{"model": "image classifier", "crop_scale_min": 0.7, "norm": "layernorm", "hidden_act": "gelu", "expert_mlp_ratio": 0.5, "experts_per_token": 1, "label_smoothing": 0.1, "loss": "cross_entropy", "learning_rate": 0.0009, "beta2": 0.99, "batch_size": 512, "decay_fraction": 0.4}
Rows from block 3 of a small image classifier, named by matrix and row number. Rows with one number within an expert belong to one neuron, the router's apart. Each number is 128 + 32 x the weight over its row's rms, rounded and kept within 0 to 255. All counts start at 0. After the name is the row's rms in percent of the matrix's.
Before each expert's rows are labels from the 100 images, of 14848, where the router gives the expert most weight on average: "responds to" is what is common among them. Only what is clearly more common there than usual is listed. The data: capsule endoscopy frames (Kvasir-Capsule). In brackets: how many of the 100.
# router: router (model.blocks.3.mlp.router.weight, 4x160), inputs 0-79
# up: expert up (model.blocks.3.mlp.up, 4x80x160), inputs 0-79
# down: expert down (model.blocks.3.mlp.down, 4x160x80, transposed), outputs 0-79

# expert 0
responds to: finding: reduced mucosal view (72)
router.0 097 [ 96 116  80 132 135 157 100 135 196 112 174 144 147 148 157 137 139 169 152 193 165 134  56 157 107 177 131 136 104 133 149 144 184 101 150 114 174 147  63 163 106 105 164  73 168  72  92 137 127 122  89 155 122 208  69  92 165 119 165 122 134  88 165 145 134 158  93 160 109  88  85 163 133 146 102 164 117  99 165 141]
up.12 103 [164  75 186 117  95 133  86 123 129 138 135 129 155  98 156 203 146 126 112 115 101 110 128 120 146 150 121 156 156  59 101 138 141 122 176 120 139 143  95 121 133 100 136 154  97 155 164 113 152 105 195 140 148 118 103  79 190 122 108  71 121 124  81 134 165 154 235  82 121 169 126 135  97 143 183 166 109 137 127 114]
down.12 109 [ 73  78 131 149 123 119 135 135 163  94  95  70 151 161 129 146 140 176  64 167 122 123 113 115 151  93  96 106 202 130  73 116 154 105 123 129 135 117 125  98 153 138 158 150 133  72 189 138  99 183 146 114  96  95 161 151 202 105 167 145 161 104 148 142 119 160  60 141 100 164 113 183  43 170 129 158 112 178 138 137]
up.13 095 [178 137 153 114  77 116 115 102 154 172 111 146 143  69 116 158 203  76 142  82 117 118 112 102 128 111 121 161  80 125 183  97 152 167 181 165 140 106 166 195 119 121 199 187  89  96 164 184 148 151 178 122 145 153 139 115 161 118 140 132 170 143 101 115 137 148 173  64 174 108 124 146 149  65 158 122 133 124 142 136]
down.13 092 [120  84 113  75 196  92 115 129 128  70 168 120 102 157 139 149 160 151  87 167 143  84 130 126 102  68  47 164 117 135 167 117 123 122 191 166  53  92 128 139 106 121  75 126 123 103 155 158 103 141 181 183 168 109 112  97  75  84 117 155 163 117  95 169  99 117 151 142 168 133 154 105  71 115 111 154 148 112 192 124]
up.14 104 [ 92 153 126 118  94 132 136  42  84 171  61 132 131 109  88 109  84  72 108  89 134 152 160 130  85 109 123 144 120  97 146  92  93 103 139 149 126 106 108 114 123 160 106 115 101 147  93 128  77 159 175 169 107 144  94 100 149  94 146  99 112 125 136  70 183 131 136 136  86 170 156 119 110 135 144 132  96  94 139 130]
down.14 100 [112 136 127  90 158 121 221 147 130 143  99  83 171  98 159 127  81 146 116 126 150 130 218 132 118 140 127 125 181 155 102 141 151 127  96  87 132  95 132 163 128 119  67 104  55 114 157 132 167 166 134 179 143  86 119 127 105 124 119  82 151 109 147 157 126 152  80  73 140 133 217  97 103  92 151 176 104 148 135 137]
up.15 097 [151  95 184 125 146 184 137 153 149 145 104 109 114 111 124 143 173 159 144  39 153 116 149 128 125  91 142 172  85 130  81 138 125 156 109 129 167 172 129 147 107 146  61 161 119 163 162 118 153 104 123 146 189 119 103 164 113 186  97 106  99 120  75 186 106 140 151 119 135 220 129 150 142 130 161 126 111 116 114 125]
down.15 093 [125 128 132 172 145 136 157  49 142 145 114 127 130 172 204  80 156 121 142 116  88 131 196 107  86  64  97 169 139 166 142 120  87 159 115 131 105 136 143  98  73 132 153 139  87 172 198 154 110 158 148  61 108  96 151 109 133  89 145  83 121 105 117  79 129 173 140 133  72  86 114 156 155 116 135 136 158 115 195 137]
up.16 095 [151 122  61 108 198 125 125 142 109  91 162  95  92 110 150 173 189 187 116 129 130 124 126 129  88 104 176 140 112 118 119 120 122 157 207 130  92 111 141 157 160 104 114 102 144  90  86 102  73  98 138 167 168 117 132  88  85 142 149 153 127  90 177 147 127 124 129  60 115 137 144 185 136  94  94 149 131  97 140  96]
down.16 102 [138 199 128 163 131 142 163  93  84  90  94  59 101 127  69 134 135 132 129 190  52 148 146 138 153 150 160 191 105 164 113 103 123 146 156 113 163 127 143 110 206  89 126 171 115 102 180 101 113 132 123 168 116  68 113 114 133 122 114  94 134 184 139 130 138 144 133 158  94 112 169 167 130 102 195 109 141 142 153 103]
up.17 096 [ 91  96 104 101 130 135 158 154  88  86 160 169 149 137 124 144 112 156 143 102 138  93 155 173 178 147 154 115  99 178 211 161 136 177 138 120 148 143 117 155 124 159 191 114 152 163 120 152 149 135 126 127 130 127 225 146 163 137  75 122  73 103  77 159 102  89  68 130 161 103 133 131 127 153 123  87  76 127 133 191]
down.17 108 [118 150 166 130  86 120 174 101 133 115 118 192 111  89 123  74 123  91  59  88 118 142 119  82 119 172 155 162 162 103 102 156 104 172 190 147 175 193 101 198 129 118 113 173 186  49 105 148 170 189  93 113 140  76 133 134 141 188 142  99 144 131 111 140 103 172 180 114 125 148 137 166 153 164 147 165 184  92 124 135]

# expert 2
responds to: finding: ileocecal valve (51)
router.2 102 [231 154 171 116  81 119 112 148 125 110 146 128  60 133 147 121  64 115 140  58 147 172 137 134  45  99 133 167 144 136 153 130 168 156 124  90 169 145 123 115 121 101 186 101 143 138 152 133 133 127 184 109 110 144 164 122  52 125 152 135 135 154 163 169 122 102 171 106 180 133 160 123 131 132 148  98 118  68 113 141]
up.12 100 [142 102 136 135 125 131  95 159 105 125 103 170 164 144 116 154 160 136 154  96  80 125 147  85 130  88 156 109 149 121  94 144 113 156  58 143 152 123 119  89  95 117 112  64 118 126 164 140 112  69 133 118 129  82 107 133 160 158 104 139 105 164 163 157  96 130 119 151 207 106 135 131 101 163 157 115 140  94 107 180]
down.12 105 [169 163  62 122 105  82 117 129 142 143 189 173 114 110 165 175 143 182 174 105 148  71  88  87 113 140  65 144 103 111  92  70  79 134 157 140 171 164 130 194 108 145  59 115 123 135 190  76 147 118 107 130 142 103 154  76 112 164 200 158 140 115 115 130  69 136 108 120 164 126 147 121 132 129 102 147 130 118  68 153]
up.13 101 [159  76 128 168 160 123 167 149 117 113 114 138 139 146 128  98 141  89 168 148 120 121  96  71 105 143 134 156 179  99 110 152  96 145 190 168 131 144 122 168 140  94 152  94 100 204 159 155 156  95  83 145 118 125  74 145 160 136 116  79 150  95 183 131 161  91 131 111 164 154 106 106  90 150 121  71 109 214 124  78]
down.13 104 [127 202 107 150 131 161 132 159 118 141  88 137 148  99 150 147 101 140 162 150 102 176  86 150 105 159  82 177 148 142 136 150 137 167  91  66  93  61 142  57 103 162 155 139 103  91  99 108 121 101  82  96 175  97  97 151 120  85 105 122  92 103  94 141 141 155 118 143 161  96 185 153 112  96 113  81 108 113 143 136]
up.14 110 [128 108 143  89 182 182  99 140 162 118 136 161  71 151 123 141 128 108 107 182 128 165 102 123 119  79 169  82 101 136 153 137 156 112 127 131 136 113  93  97  94 129 100  64 142 116 165 132 145  98 110  60 135 161  97 151 129  54 156 179 125 137 132 167 116 110 124 170 127 170 114  91 127 202 112 171 148 166 143  77]
down.14 097 [146 141 132  95 120  58 140  75 121 129  95 145 117 142 116  97 169 153 132 137 128 101 143 156 160 143 153 166 109 172 190 148  92  80 181  71 133 138 175 125 168 121  94 132 129  94 129 142  99 142 108 113 138 120 166 128 153  63 137 135 124  77 103 129 157 163 132 155  74  64 157 149 113  85 141  94 195 133 135 122]
up.15 108 [168 141 138  98  93 154 124 138 182 153 185 130 128  92 150 145 213 136 182 188 128 189  79 128 117 144  55  95 116 120 137 159 161 126 209 198  80  98 154 156  92 117  97 168 133 116  86  91 118 132 133 105 190 163  89  79  96 125 157 123 124  89 169 127 130 167  96 145 130 146  90 105 147 115  96 128 109 126 190 139]
down.15 103 [146 139 118 142 107  93  66 183  78 135 120 126  89 197  84 168 101 108 144 141  88 115  89 107 113 160 105 162 124 130  88  80 145 105  93  71 111 119 107 125 128  96  53 181 122 117  98 155 103 117 166  85  92 153  84 136 151 137 137  96 135 192 124 120 157 205 171  92 149 166 131 166 113 115 164 196 134 128 137 100]
up.16 100 [103 115 130 180 188 124 166 105  98 145 136 202  64 110 176 141 128 125  67  70 186 137  57  98 137  67 174 139 109  99 114 154 135 163 142  64 157 125 107 143  98 130 151 107 173 113 162 158 131 110 117 184 130  92 115 111 124 102 109 129 127 122 159 194 149 122 149 143 158 135 127 137 133 151 121 153 133 112 133 138]
down.16 103 [ 93  77 142 118 125 174 155 108 127 166 117  84 149 175 177  97 215 117 150 105 164 187  90 130 140 140 139  95  81 130 120 126 117 116 176  78 100 126  67 159 118 111 101 104 102 108 171 128 100 156 128 155 120 153 101 155 118 176 109 159 180 167 171 111 133 131 118  81 133  93 115 191 159 120  84 139 128 151 114 117]
up.17 093 [161 123 122 144  86 134 137 120 117 191 175 108 147  77 120  92  96 149  79 139 120 139 189 113  71 165 187 138 180 113  72 162 101 113 103 118 147  81 113 156  70 142 105 177 162 210 150  96 165 174 146 117  74 117 121 167 183 129 146 152  89  73  81 114 153 178  90 128 100 107 149 128 133 109 168 107 137 156  47 171]
down.17 099 [195 149  81  91 133 154 167 103 137 128 166 142  96 131 157 135 115 155 122 157 157 116 159 140 144 174 147 147 163 108 148  96 130 127 104  53  99  92 138  96 118 148 242 148 155 218 117 142 114 142 184 172 154 128  87 166  55 154  94 135 116  86 113 156  81 183 108 165 149 159  97 119  83  84 138 110 109 102 156 137]

# expert 1
responds to: finding: pylorus (83)
router.1 096 [ 82 115 134  93 155  76 191 101  71  95  95 114 134  59 139 118 181  99 156 137 102 112 165 136 184 111 111  89 106 108 123 133 100 120 201 200  86 118 152 123 108 144 112 158  81  92 168  92  98  73  95  76 107 120 100 163 141 116 130 172  95 116 105  85 175 165 110 115 101 150 169 135 125 132 136 106 157 179 131 163]
up.12 100 [167 106  71 135  97 184 133 139 130 110 105 143 136 170  47  97 107 156 151 143 141 123 135 143 145 143 185 158 120 108 153 158 149 138 138 174 149 182 170 104 152 146 169 130 175 144  97 115 130  92 187 101 141 192 137 162 158 140  92 111  92 100 223 170 182 139 111 151 102 133 126 201 111  88  92 127 132 106 101 130]
down.12 091 [157  74 109 122 144 133  77 133 144 169 134 196  74  47 144 171 104 124 121 134 148 125 150 152 176 129 158 140  81 136  94 145 133  91 120 116 129 161 138 149 161 104 153 139 147 167 135 132 136 162 106 119 132 133 128 101 126 170 154 153  91 119 137 150 129 171 112 140 146 143 110 157 139 124 158  96 184 199 136 129]
up.13 103 [ 98 117 175 201 132 115 157 138 159 121 115 118 173  91 107 129 135 133  74 136 190 125 115 116 110 176 133 147 113 151 188 101  98 126  84 144 132 114 137 173 124 110 173 123 107 203 125  86 102 157  50 241 102 134 159 126 157 150 103  92 108  88  98  66 106 119  95 129 106 114  92 183 130  73 156 111 101 118  66 158]
down.13 106 [109 159 151 140  77 153 192 160 154  96 197  47  87 149 143 114 158 205 113 133 109 136 147 116 100 137 138  50 104 105 132  75 119 144  95 128 171 107 128 134 118 121 125 102 101 151 138 185 134 120 135 110  87 130 156 145 120 133 139  94 194  91  96 149 141 108 153 121  98 148 125 128  72 142  86 115 140  36 142  92]
up.14 094 [ 65 129 132 122 135 118 107 117 160 108 103 120 113 143 102 157 152 126 112 100 115 148 148 107 136 103 131  65 155 142 127 190  85 139 146 146 159 140 176 160 118  93 122  96 172 142  48  88 118 167 110 110 110 219  97  75  91 181 146 143 100 152 140  87 151  93 179 136  89 165 102  85  98 121 140  55 130 106 145 130]
down.14 096 [119 138 152  90 144  93 134 132 128 141 160  94 110  86 155 114 204 124 109 135 141 162  89 151 134 174 105 149 122 123 152 137  76 141 147  77 115 127 121 128  96 200 208 216 121 132  80 167 117 152 141  96 119 107  54 148 119 158  68 107 166 121 124 152 138 117 127 153  64 143 130 156  81  68 132 106 174 146 159 161]
up.15 100 [149 179 156 223 136  92 134 188 110  93 154 175 122 169 129 136 153  90 122 146 129 188 145 107 143 113 110 106 113  82 122 166 149 108 177 102 185 128 115 126  94 112 137 144 109 133 132 134  50 115  96 154  80  87 153  86 159 184 138 116 118 147  92 189 118 110 136 150 138  55 165 158 151 122  63 110 133 153 147 185]
down.15 103 [172  69 148 126 150  83 185  42 169 110 202 169 101 150 168 157 110 144 116 157 171 147 122 135 168 174 144 125 104 101 172  84 136 113 114 155 137  83  90 159 110 152  83 108 144 114 121 126 138 104 102 124 141 162 101 100 135 110 156 142 142 156  68  78 135 139 134 140 178 148  92  69  95 168 132 142 123 174 132 106]
up.16 104 [ 86 101 118 156 133 118 197 185  77 137 132 161 153 134 141 166 152 162 104 138 155  82 175  78  81  69 178 113 128  80 146 169 132 148 159 135  92 142 110  95 140 105  56 116 183 176  94  96 171 152  77 149 184 160 125 149 167 136 149 120  82 174 141 115  76 139 137  94 141 121  68  79 107 166 110 147 142 160 145 133]
down.16 094 [114 150 187 182 108 163 163 166 195 130  97  93 122 142 108 113 125  84 188 174 118 122 112 122 132 128 183 169  92 132 109  84 195 148 104 127  99  63 142 108 121 128 169 100 116 132 144 187  96 162 143  65 143 100  76 163  86 127 106 138  87 128 120 142 115  86 136 130 165 129 140 215 137 114 134 106 130 175 129  91]
up.17 103 [152 113  87 128 206 101 177  98 177 165 109  68 119  81  93 136 110 108  78 113  84 123 129 132  99 155 153 171 156 160 130 149 102 104 132 129  83 119 123  65 107 114 168  96 135 182 140 107 121 123 104 141 192  87 142  88 155  89 125  83 127 186 147  81 158 133 149 133 150 115 133  82 127 163 158 106 191 150 118 124]
down.17 103 [149 137 135 134  60 139  89  83 110 122 197 112 140 108 164 115 129 153  46 133 157 132 139 154 123 106 129  99  68  93 122 131 144 115 171 178  81 138 107  69 140  81 104 124 125 184 138 142 139 158 108 160 111 143 133 186 162 132 109 110 108 151  84 154 170  99 117 171 107  38 141 141 146 169 106 152  77 180 124 167]