config.toml
model = "image classifier"
train_examples = 42238
horizontal_flip = true
activation = "gelu"
experts_per_token = 1
lr = 0.0009
final_lr_fraction = 0.05
weight_decay = 0.2
Rows from block 4 of a small image classifier, named by matrix and row number. Rows with one number belong to one neuron. Each number is 128 + 32 x the weight over its row's rms, rounded and kept within 0 to 255. All counts start at 0. Numbers have three digits each. After the name is the row's rms in percent of the matrix's.
After each neuron's rows are labels from the 100 images, of 14848, where the neuron reaches its highest value: "responds to" is what is common among them; "patch colour" is the nearest of a few named colours to the mean colour under the peak. Only what is clearly more common there than usual is listed. The data: capsule endoscopy frames (Kvasir-Capsule). In brackets: how many of the 100.
# fc1: MLP up (model.blocks.4.mlp.fc1.weight, 480x160), inputs 0-159
# fc2: MLP down (model.blocks.4.mlp.fc2.weight, 160x480, transposed), outputs 0-159

fc1.227 091:137152095110168117134102143114141082098147141126139100150110179116131173156182149090088057134090099164108094105140096086163165148121106197164159179086160096081157125156132099155164033153191144117095097131151179086062166117114110137126178121155126147149150143102124144094157130186203098128186099126189143108093089165151147111164104130123120108112126092120133166183067136107106148111190092113111126107097102145107160098120132185117134095062111122151098132197092118167143123162104102
fc2.227 089:100101146161135165104149124120128146125080144096140149163159106113103111100194124125106138118137152132128079161124116144151133143146117134103135161118136138094108082133168105165172161121108113108060148149165133089213146189135139129104079125106144176124118108136171135158134178140064138154074145044129124169110157110166098116116103104112160159153163105117177179151055132057076108143141092116051109094114113144184100122137069141107152125177146100115192145090192202080058150113088116
responds to: finding: reduced mucosal view (25)
patch colour: grey (34)

fc1.83 103:157180106085141117137106113215124175195135129150132128110146091099097082156165161062091126135106092146150117119105185124190060158156149064075108096177116117120175148119114120179135116090079154163136115098126128108114119113116121107128146116096122122102126192087177081178090097082157115112099147141131134070104180093115106148145125079142152114192145127142136070123106114131124148097204129170079085160131155105153174099109138152105136109147069153146221164135132151141135154174110092
fc2.83 103:127168104109147116136101124059125129080062190160144125129147132160099141122116137142124195133088125105128128175172165091086128177094098094114172089130106140120136150113105170170115101129123123166150105083130120192138154177146163143109116144216113143065076162096077137163157106135125123074172121115195147104142093095155165154119141161152172136138101211075107130163078133191074198137096096133096109103104129179144150139108133109132183134176107070167126099106116109095147157182119127
responds to: finding: pylorus (26)
patch colour: grey (25)

fc1.105 106:131148078100159135162107136167152128145108127059098162126150106141140130108145131135139125133143158116161172128157123110176123135161173152140119163194099068119135132116123079077097121182084132194095110148180051126187139092120150078142126141108097124126151098084085095130118122144162127124112110055174223094158174120100208102116116172141038080157108109096106104127111156129151132141208115080118150133135113103144143135167155082144102068091109108118134113119141146108123123139054064
fc2.105 100:152095112101128111105159101110138085127121134082150173136122108080150128138064149130134160202142100124111115172169190149168155110123169105110156205064113119125169144115204138094130169027085132171134169119132133078134137105136098126166168122132128145095115140112160100073158147102123116102042130113094180145117072093116105176109171070073113086123124073121133147108098173097112156100152139138113106109154132113177150107150176128094128167150109116143110122072096162150059165167110172
responds to: finding: blood fresh (27)
patch colour: grey (27)

fc1.426 102:099132114097148119155135134151179198140111135143109084080132174061082136145143088113158129193113121113160109156095186110137120093082146135102163190096115138072152156116150090161099092155161058072075108130186101125150099119137115115116110173144178144155114160108116126174093065187114155149138118117115130082142098217130123136141121205117112139150136120093090116216150070072119107189106197152175116150156127121117086161129156116126061122154133143120121132124155098096156139112134119
fc2.426 101:115119110130169126124112103129081121124143204161024112124112132148183103084163137105132088051105203130097113138123119136148106092168096113093109091144113093098143123097181132150063147161164072187120134088113114210128171146126134156163143102094141087175131155151153164150139096139095180175177149156135123099121146072069112138107080092132134124150100149177198143133111085162139186139090141067118121120116119117120143135128116158141140130107106072107162093051136117151139117111192141
responds to: finding: ileocecal valve (49)
patch colour: orange (48)

fc1.141 100:152084212102143143161111128163173131147120180050115177172133110076093167118124119101185100154106085104114123129184092094169122148124117166120118071178099087146141120162139128189152128137147080172125125136100081167177114111148149096108162176115196098136189165118115102165153167124130127106148136132079115115111120111118113156087108144132117134167113122190101141082112095080139115132162087158105074178163112061180104173148116160110151075160105175110137119116138109138095123032165133
fc2.141 098:143123232161116147098110147134134132106083149112074136162115118159151111112133138199165159096138054131156141102178145155110181157069113138062149141073062120147139168143187158220146094128142160108130185179070100142154089097102154160108099109120154139132145142116111177142082099098141140116172154130096154104141155127155163101163064131129122101109128113134178167134149116131029157096125135125108060143169099112116109109125184135140102116148101113116149132149082077126099184119134108
responds to: finding: ileocecal valve (29)
patch colour: black (27)

fc1.163 102:143107130122128130155127140182140125162195103122087151150151085079138133105115144108155150127086156151113164109121105134087126148112114122122110142123097150140141152079093128140105108101126083134157104152067122155153123090109200088058163106126135146136208152100118144152149131159099150101132112128161119119107126164142195102179119097114141107087120160143138184160144180167211129180165113137101218073168195114163220161071100150116138173123091165164100147139190125108095160054111122
fc2.163 105:129107134098159087108109126128162161106126093109095138152138149122137098124118133119133166132106143129134122119108121173141173072103147149143149113152168113147182147142113206155124055050127118123163172120122078119113110072115150141106159137113132117092133131059113175102130154184167105117169140191119227125122170125104131060153144131102172118192112113153117141193131152102154065108114195119142103103145131071128092085108147105081091085062172063152107143199077129165165112172117110
responds to: finding: angiectasia (28)
patch colour: orange (35)

fc1.308 101:148129098105125171110170157140138171098137111093086150097110121068113145133158081102126113084146098175176135143102159097145095152131071115177083189168078149164157187121105150137185093131173134123134097113187138019122138162170133113097177167163158144145107156091153124134094119129138102155088096112116154208126095123120155134217149093124060176108121158100112161126117058183130127173108129098126088154129109148143143071130170129115097145174171136143107152135135135151124117078125070
fc2.308 101:159186098159118087156103149163120129091135077105152142089161149130099122132174116089112099148134131150127094099114130109103102064108123094149088137056061176125130140157141130088163133136092111141110144089086179172205172138090092083149115062142139091123180154126186173118120107097152149171120094088094150151056129105140122127124094065159131111112129212116195043102126144127050124107175144101151107141101144128132118181159136112092097143125154134087119151081165121175155119092145118
responds to: finding: reduced mucosal view (28)
patch colour: grey (25)

fc1.19 097:174108120120143082222115134146159128139104154108132109149157086105112142148105159077156120140102043123080119128126161139162051161088132135176133117149117063129142101140119132110143111093081139141188136098204129112108150093113109137110103143108091151091145042061118157041143126151175146158169132107109165146129111113133161152109177088168099118077125124136130098141108118173158079134157114115138093158053182155093112169085150208153122097146117164129074138170129109113113092092117114
fc2.19 086:179119138102110153170147135152106064129201200158112119133137116026157206119080194174126121134116160134153108149105092145133200164120108091108076149135148147118081117109159123143198098120140106157139134104104100124108148176085151122145058145169148102141100110129105165144163158175144094109082144146134128178146070122150097096117163094181064084112081101102132132119088118160175116143140125169171139148059113102104136119126087100135148180096140101134109146111113133128173125121158054
responds to: finding: pylorus (27)
patch colour: grey (27)

fc1.43 099:133125083097100105173155141120144176141021092137143144137155037134166155126153135087078125171116139101096146155186118106090165168122130149148121050154170114067152114115091092123136126115056120084171107110108138145149071067107110117099203181163108142116121139117161149146207099136198085140152111096126161125098171140077130125138131129153134165160117123140151101162128098128164130165130124150094155112085130148132175134125123149140121112094126195193118163183112148079104096086139096
fc2.43 096:165114137126181183104126136156097126168185137126076114128141102090103115201089138146050146103147135121091101126096048159131162159187122178126158147129100073075078118070154135117088140117200114095171111136148101133149135102127140142104105077108154118143093126130104099090142157128133089101115130151183094103119122096198086139136104160119139132092087148099181097120130222158201153069111120138075144119121178071168139151148141145134152124142142138121102116146142161198115066095143140
responds to: finding: pylorus (29)
patch colour: grey (34)

fc1.161 107:197094153160175146135151159174084111086164162132119182095137086145132106149171116111147093130176128155187108171119139125152131065079131133050131158119148137130117107109023096150129104102157093156115096132142105151062164120082069142150113136145100097096155145151116143171161134106101144125131114099110129208121129163144094123088107101133153152100188066158063130110139143109113188101122090149132103165095160098162087167141200126129074096056163129184140091125128118129152096139131116
fc2.161 097:095089110168091149152172189112153144134085111162067126148114108145125116138154136135191127182123161158059142110086136117155110128140107052136162164142176109073095155123114126113132176099075200110146079144148114129112125104148194094125073106148126125140145134134174128179086137179165149163136134093103117139134168133121163080202172085173117182054142134147186159154107169130102164071117133144089096095110169185158157111132120138161132124135153121154050162088118127132137175167095128
responds to: finding: blood fresh (50)
patch colour: black (25)

fc1.400 112:156165154117169114130108171174161108132127099116087113137114056113058145141162123112140134117121075169095143094129156091135062144126101167090106158133059111127160131096144127179124137112121209171104120057171059086125116143163145092167100128159098169103121142165103117161111099071102177152110166110131182088107125209146136105197137065161099102155152154129111115150124115116110097155129122145127089176151159128186131181136114094125113059130103118141152121180140190106105179128106075
fc2.400 117:144102112105065185135152150148126106081147074130088157130078095137157103079119082120110127201146103090175089127116109085138152114141094166147068118125147125137138174117134123082144112142143092196141151119128095090102154144101123115087122168115126113100073110120135129180169118129100149120118126113152181138125153056109094090106129059141151070207119077123152172106090111117184161120181092137121144085122158157164079151091108084102135172115175211198167119155117098133181104158161143
responds to: finding: blood fresh (29)
patch colour: grey (27)

fc1.405 105:152117153172101087135169112175105104101123129145105106087142159130090081073168130168148050163119089144195126139157142135132087180141144102133100193158162104134080182163164106144133071173128129166190120092118124169148138119122136133167081144129133100176157166120112142115161108074126135085148151133110193066178129126164084150199089120164120138076128116176160151082145131167129119211101050139096134111155138121090179121139125130152121078077123142057093132137088132126130114111093128
fc2.405 102:230141143127135209135115141113141106125093143131081145132169064119076128189129134203098137131090195107113098117164159142111094172187130118124141179123132123102110112184190119122121174073092126067150160204103151129138126132143137149136118199081105151167159143141111103099104113112113123165098145129109050131142116111080092119166162150120109192042134157132120119113158174130129155170157109097096136136174099102125163164128182155146160164138095117120168124120145142109084128096112176
responds to: finding: reduced mucosal view (27)
patch colour: orange (30)

fc1.149 100:083121102127178148162101136153162171116140076141132137147182148142074164115196136084144063124126140211103116179165117089163138154122174117137067089126096149163204100110121123130118107136135150133148168116116120076144117142133108113157128139109141055180103116103151176114110156124177137127107157155087185157115089173136068047140124139127137121143085072155155109144136100091144141119189159185146068187087123070123166144176100163089109105126132130125118109112116139045133113147080120
fc2.149 103:101127166154174139074197124116147081174096096088088150079162150133179185102082176100149168100110106164146156148220093140140091126057156197076138115108108048123137124085095219128156130136129142083136139112160130090094123132176143096142165111147176138109176106140140151128173121100078122116143145159190163092138135127089108148115127092206134112151151139166080140160115155146110182106123094165146108139139113163127116109120103137095088120093123095162110133072152125129164169149103110
responds to: finding: pylorus (33)
patch colour: grey (26)

fc1.267 096:152133166143168122221127097112180155155110035106074093088193139133078104129136109106117144157166155149111133117140190134145125156081079065072130165172116101109158114134105178149045154126119101122164083136118100150104125109116125082098119120132073138102099139115130146162118121090171195117126185144080136117158162154101105074155096112138089141100162095077143158146152139090153134107177131106155162169095133095081133171120088134086144181091125147116115176158147161142130197168098131
fc2.267 089:136109112126131125062126159148149047103120109159083127122098158152159056076115202110099160122133105049085151113101142119165182161115133111114126113128184117153088110173123153153145067114151086161105078130054116085101085105122104120118154158135086132086184144113129123223176100107091155113158121143110130131108165181166146146093097150121159185120110160128153107105174104101117197166108153086130090135162093114106111120168144069156114098133162133150108148115143147076149100130094064
responds to: finding: pylorus (39)
patch colour: grey (45)

fc1.423 108:114098114076122146150117148183109122095101074177147116123165169138132130151165122059111150153087157138060183108146134145064219107116170108122175152040122094164119132141172162149089081139122155098122132116196113102129122098101164107110110149128128167184161148119119159122147107105109097155134140145100178184105091144135164099130103106122147167123089202093075134149134144078189092138157157111087137150165119098123101154189129054100102104116129136107150102073170093185099109125136095
fc2.423 103:090134059147170106053076120157181131127060135070147121100154148152155114064142169159130157180106081108091103172104165127161111162186123188145166149117092132167146095123210185107098087183082125118082108154143165140125107116153122141095140141145083097178090165196127071136132151102121127131116128136128087153155115111120127104169152089112148163076166067142134097163086040145097133125178115136127124115102126152123117143112097145077153167154176194123126146123135133133120164122139146
responds to: finding: reduced mucosal view (38)
patch colour: grey (28)

fc1.343 105:161127099171150132151115113149140130147136136158113172143145125067119117106137110122154140178089124080143162168084137082074095170135151125093174154146111148097181123095151096089195045148153091116143155065107084093148149120136124122181147068144118084170089177116092145129127130085144154169163113137106126116155153163150162115112162101101117146172142145123106170156141087099125089159153113120153088147176127092171197108140243084146128093161146071119062122102140091125188173092134165
fc2.343 104:121077160130134092117123094113106182166159146109037129135074190068110174140150143078128123092134217092132190137101124097099115137137162137152161170122117188079158112065172136100077106082123126119097104141154177103109162180098078112099101148080175149133184115092147174123160126138143194122150151106184125163144108146138107120126123100143138168131133083176139152084108119110100141109187056091139086135159126138151063105169133164100171156074141143095133136104114132118124097150127160
responds to: finding: ulcer (25); finding: pylorus (25)
patch colour: grey (36)

fc1.456 100:082153113115076121128107128172151164177089097121178130146114152071053165112119120135136112153090111179156173162112179090157045135120093128171140141088155125129115095113108141113134131156183137094102109098110160151158164136192169158154150122095100116136195162088124122129120067123120136173143149086155092070048087135110110124125083151098079146132138118104158150158128137145073131130147140140101184144169103117088065134096145131033180124171119118054101163129178164136147094131135104
fc2.456 095:193159139191103156109118098135100145117194149117087160078173091110140094147157123131097157145099173144100120175129141138163102116091097176162141126117137128181135155110133126124132114178141121141128129120155158147158144167093156141066172132140141110108098111151099149166132097112085124068079128177151183103103101145096151131119138142033217092124125093101147122111116128087163196185092210094170154094128099096164177171109140142111149126107094156130158073089029105131111111122142150
responds to: finding: ileocecal valve (71)
patch colour: orange (32)

fc1.67 104:092138148103130083135115187164130152165078114117188132134109092106124133147136129082150173113097113124134152135103112159150071103142100115090090133118137053167162101066117097095130157079074127125148148101215119165152128090158147152113091134159110158132201113111155111094192089101119144113073164109156168132077101169136159201129136059155098122108133111154141104116098089128116101150083061143096134090208108077179130186129152169138103131111105105069138090085128099162101096093103127
fc2.67 108:127107142175085098146150096108196097157169107120105109176115151075168165100089156072104093149071082132170142101098095135126158096138124147135192090161135123169071140160135123105085142097085137153192126102122116055128188159097140108082062109121134173086136168150081161125099164119170084066168153147097156057086094151076122151136121089193122094147146144120089111113150127128153060138109176143119136146136075060144115109116133144103119119170081146123155101138101146100160144132128167
responds to: finding: ileocecal valve (40)
patch colour: black (31)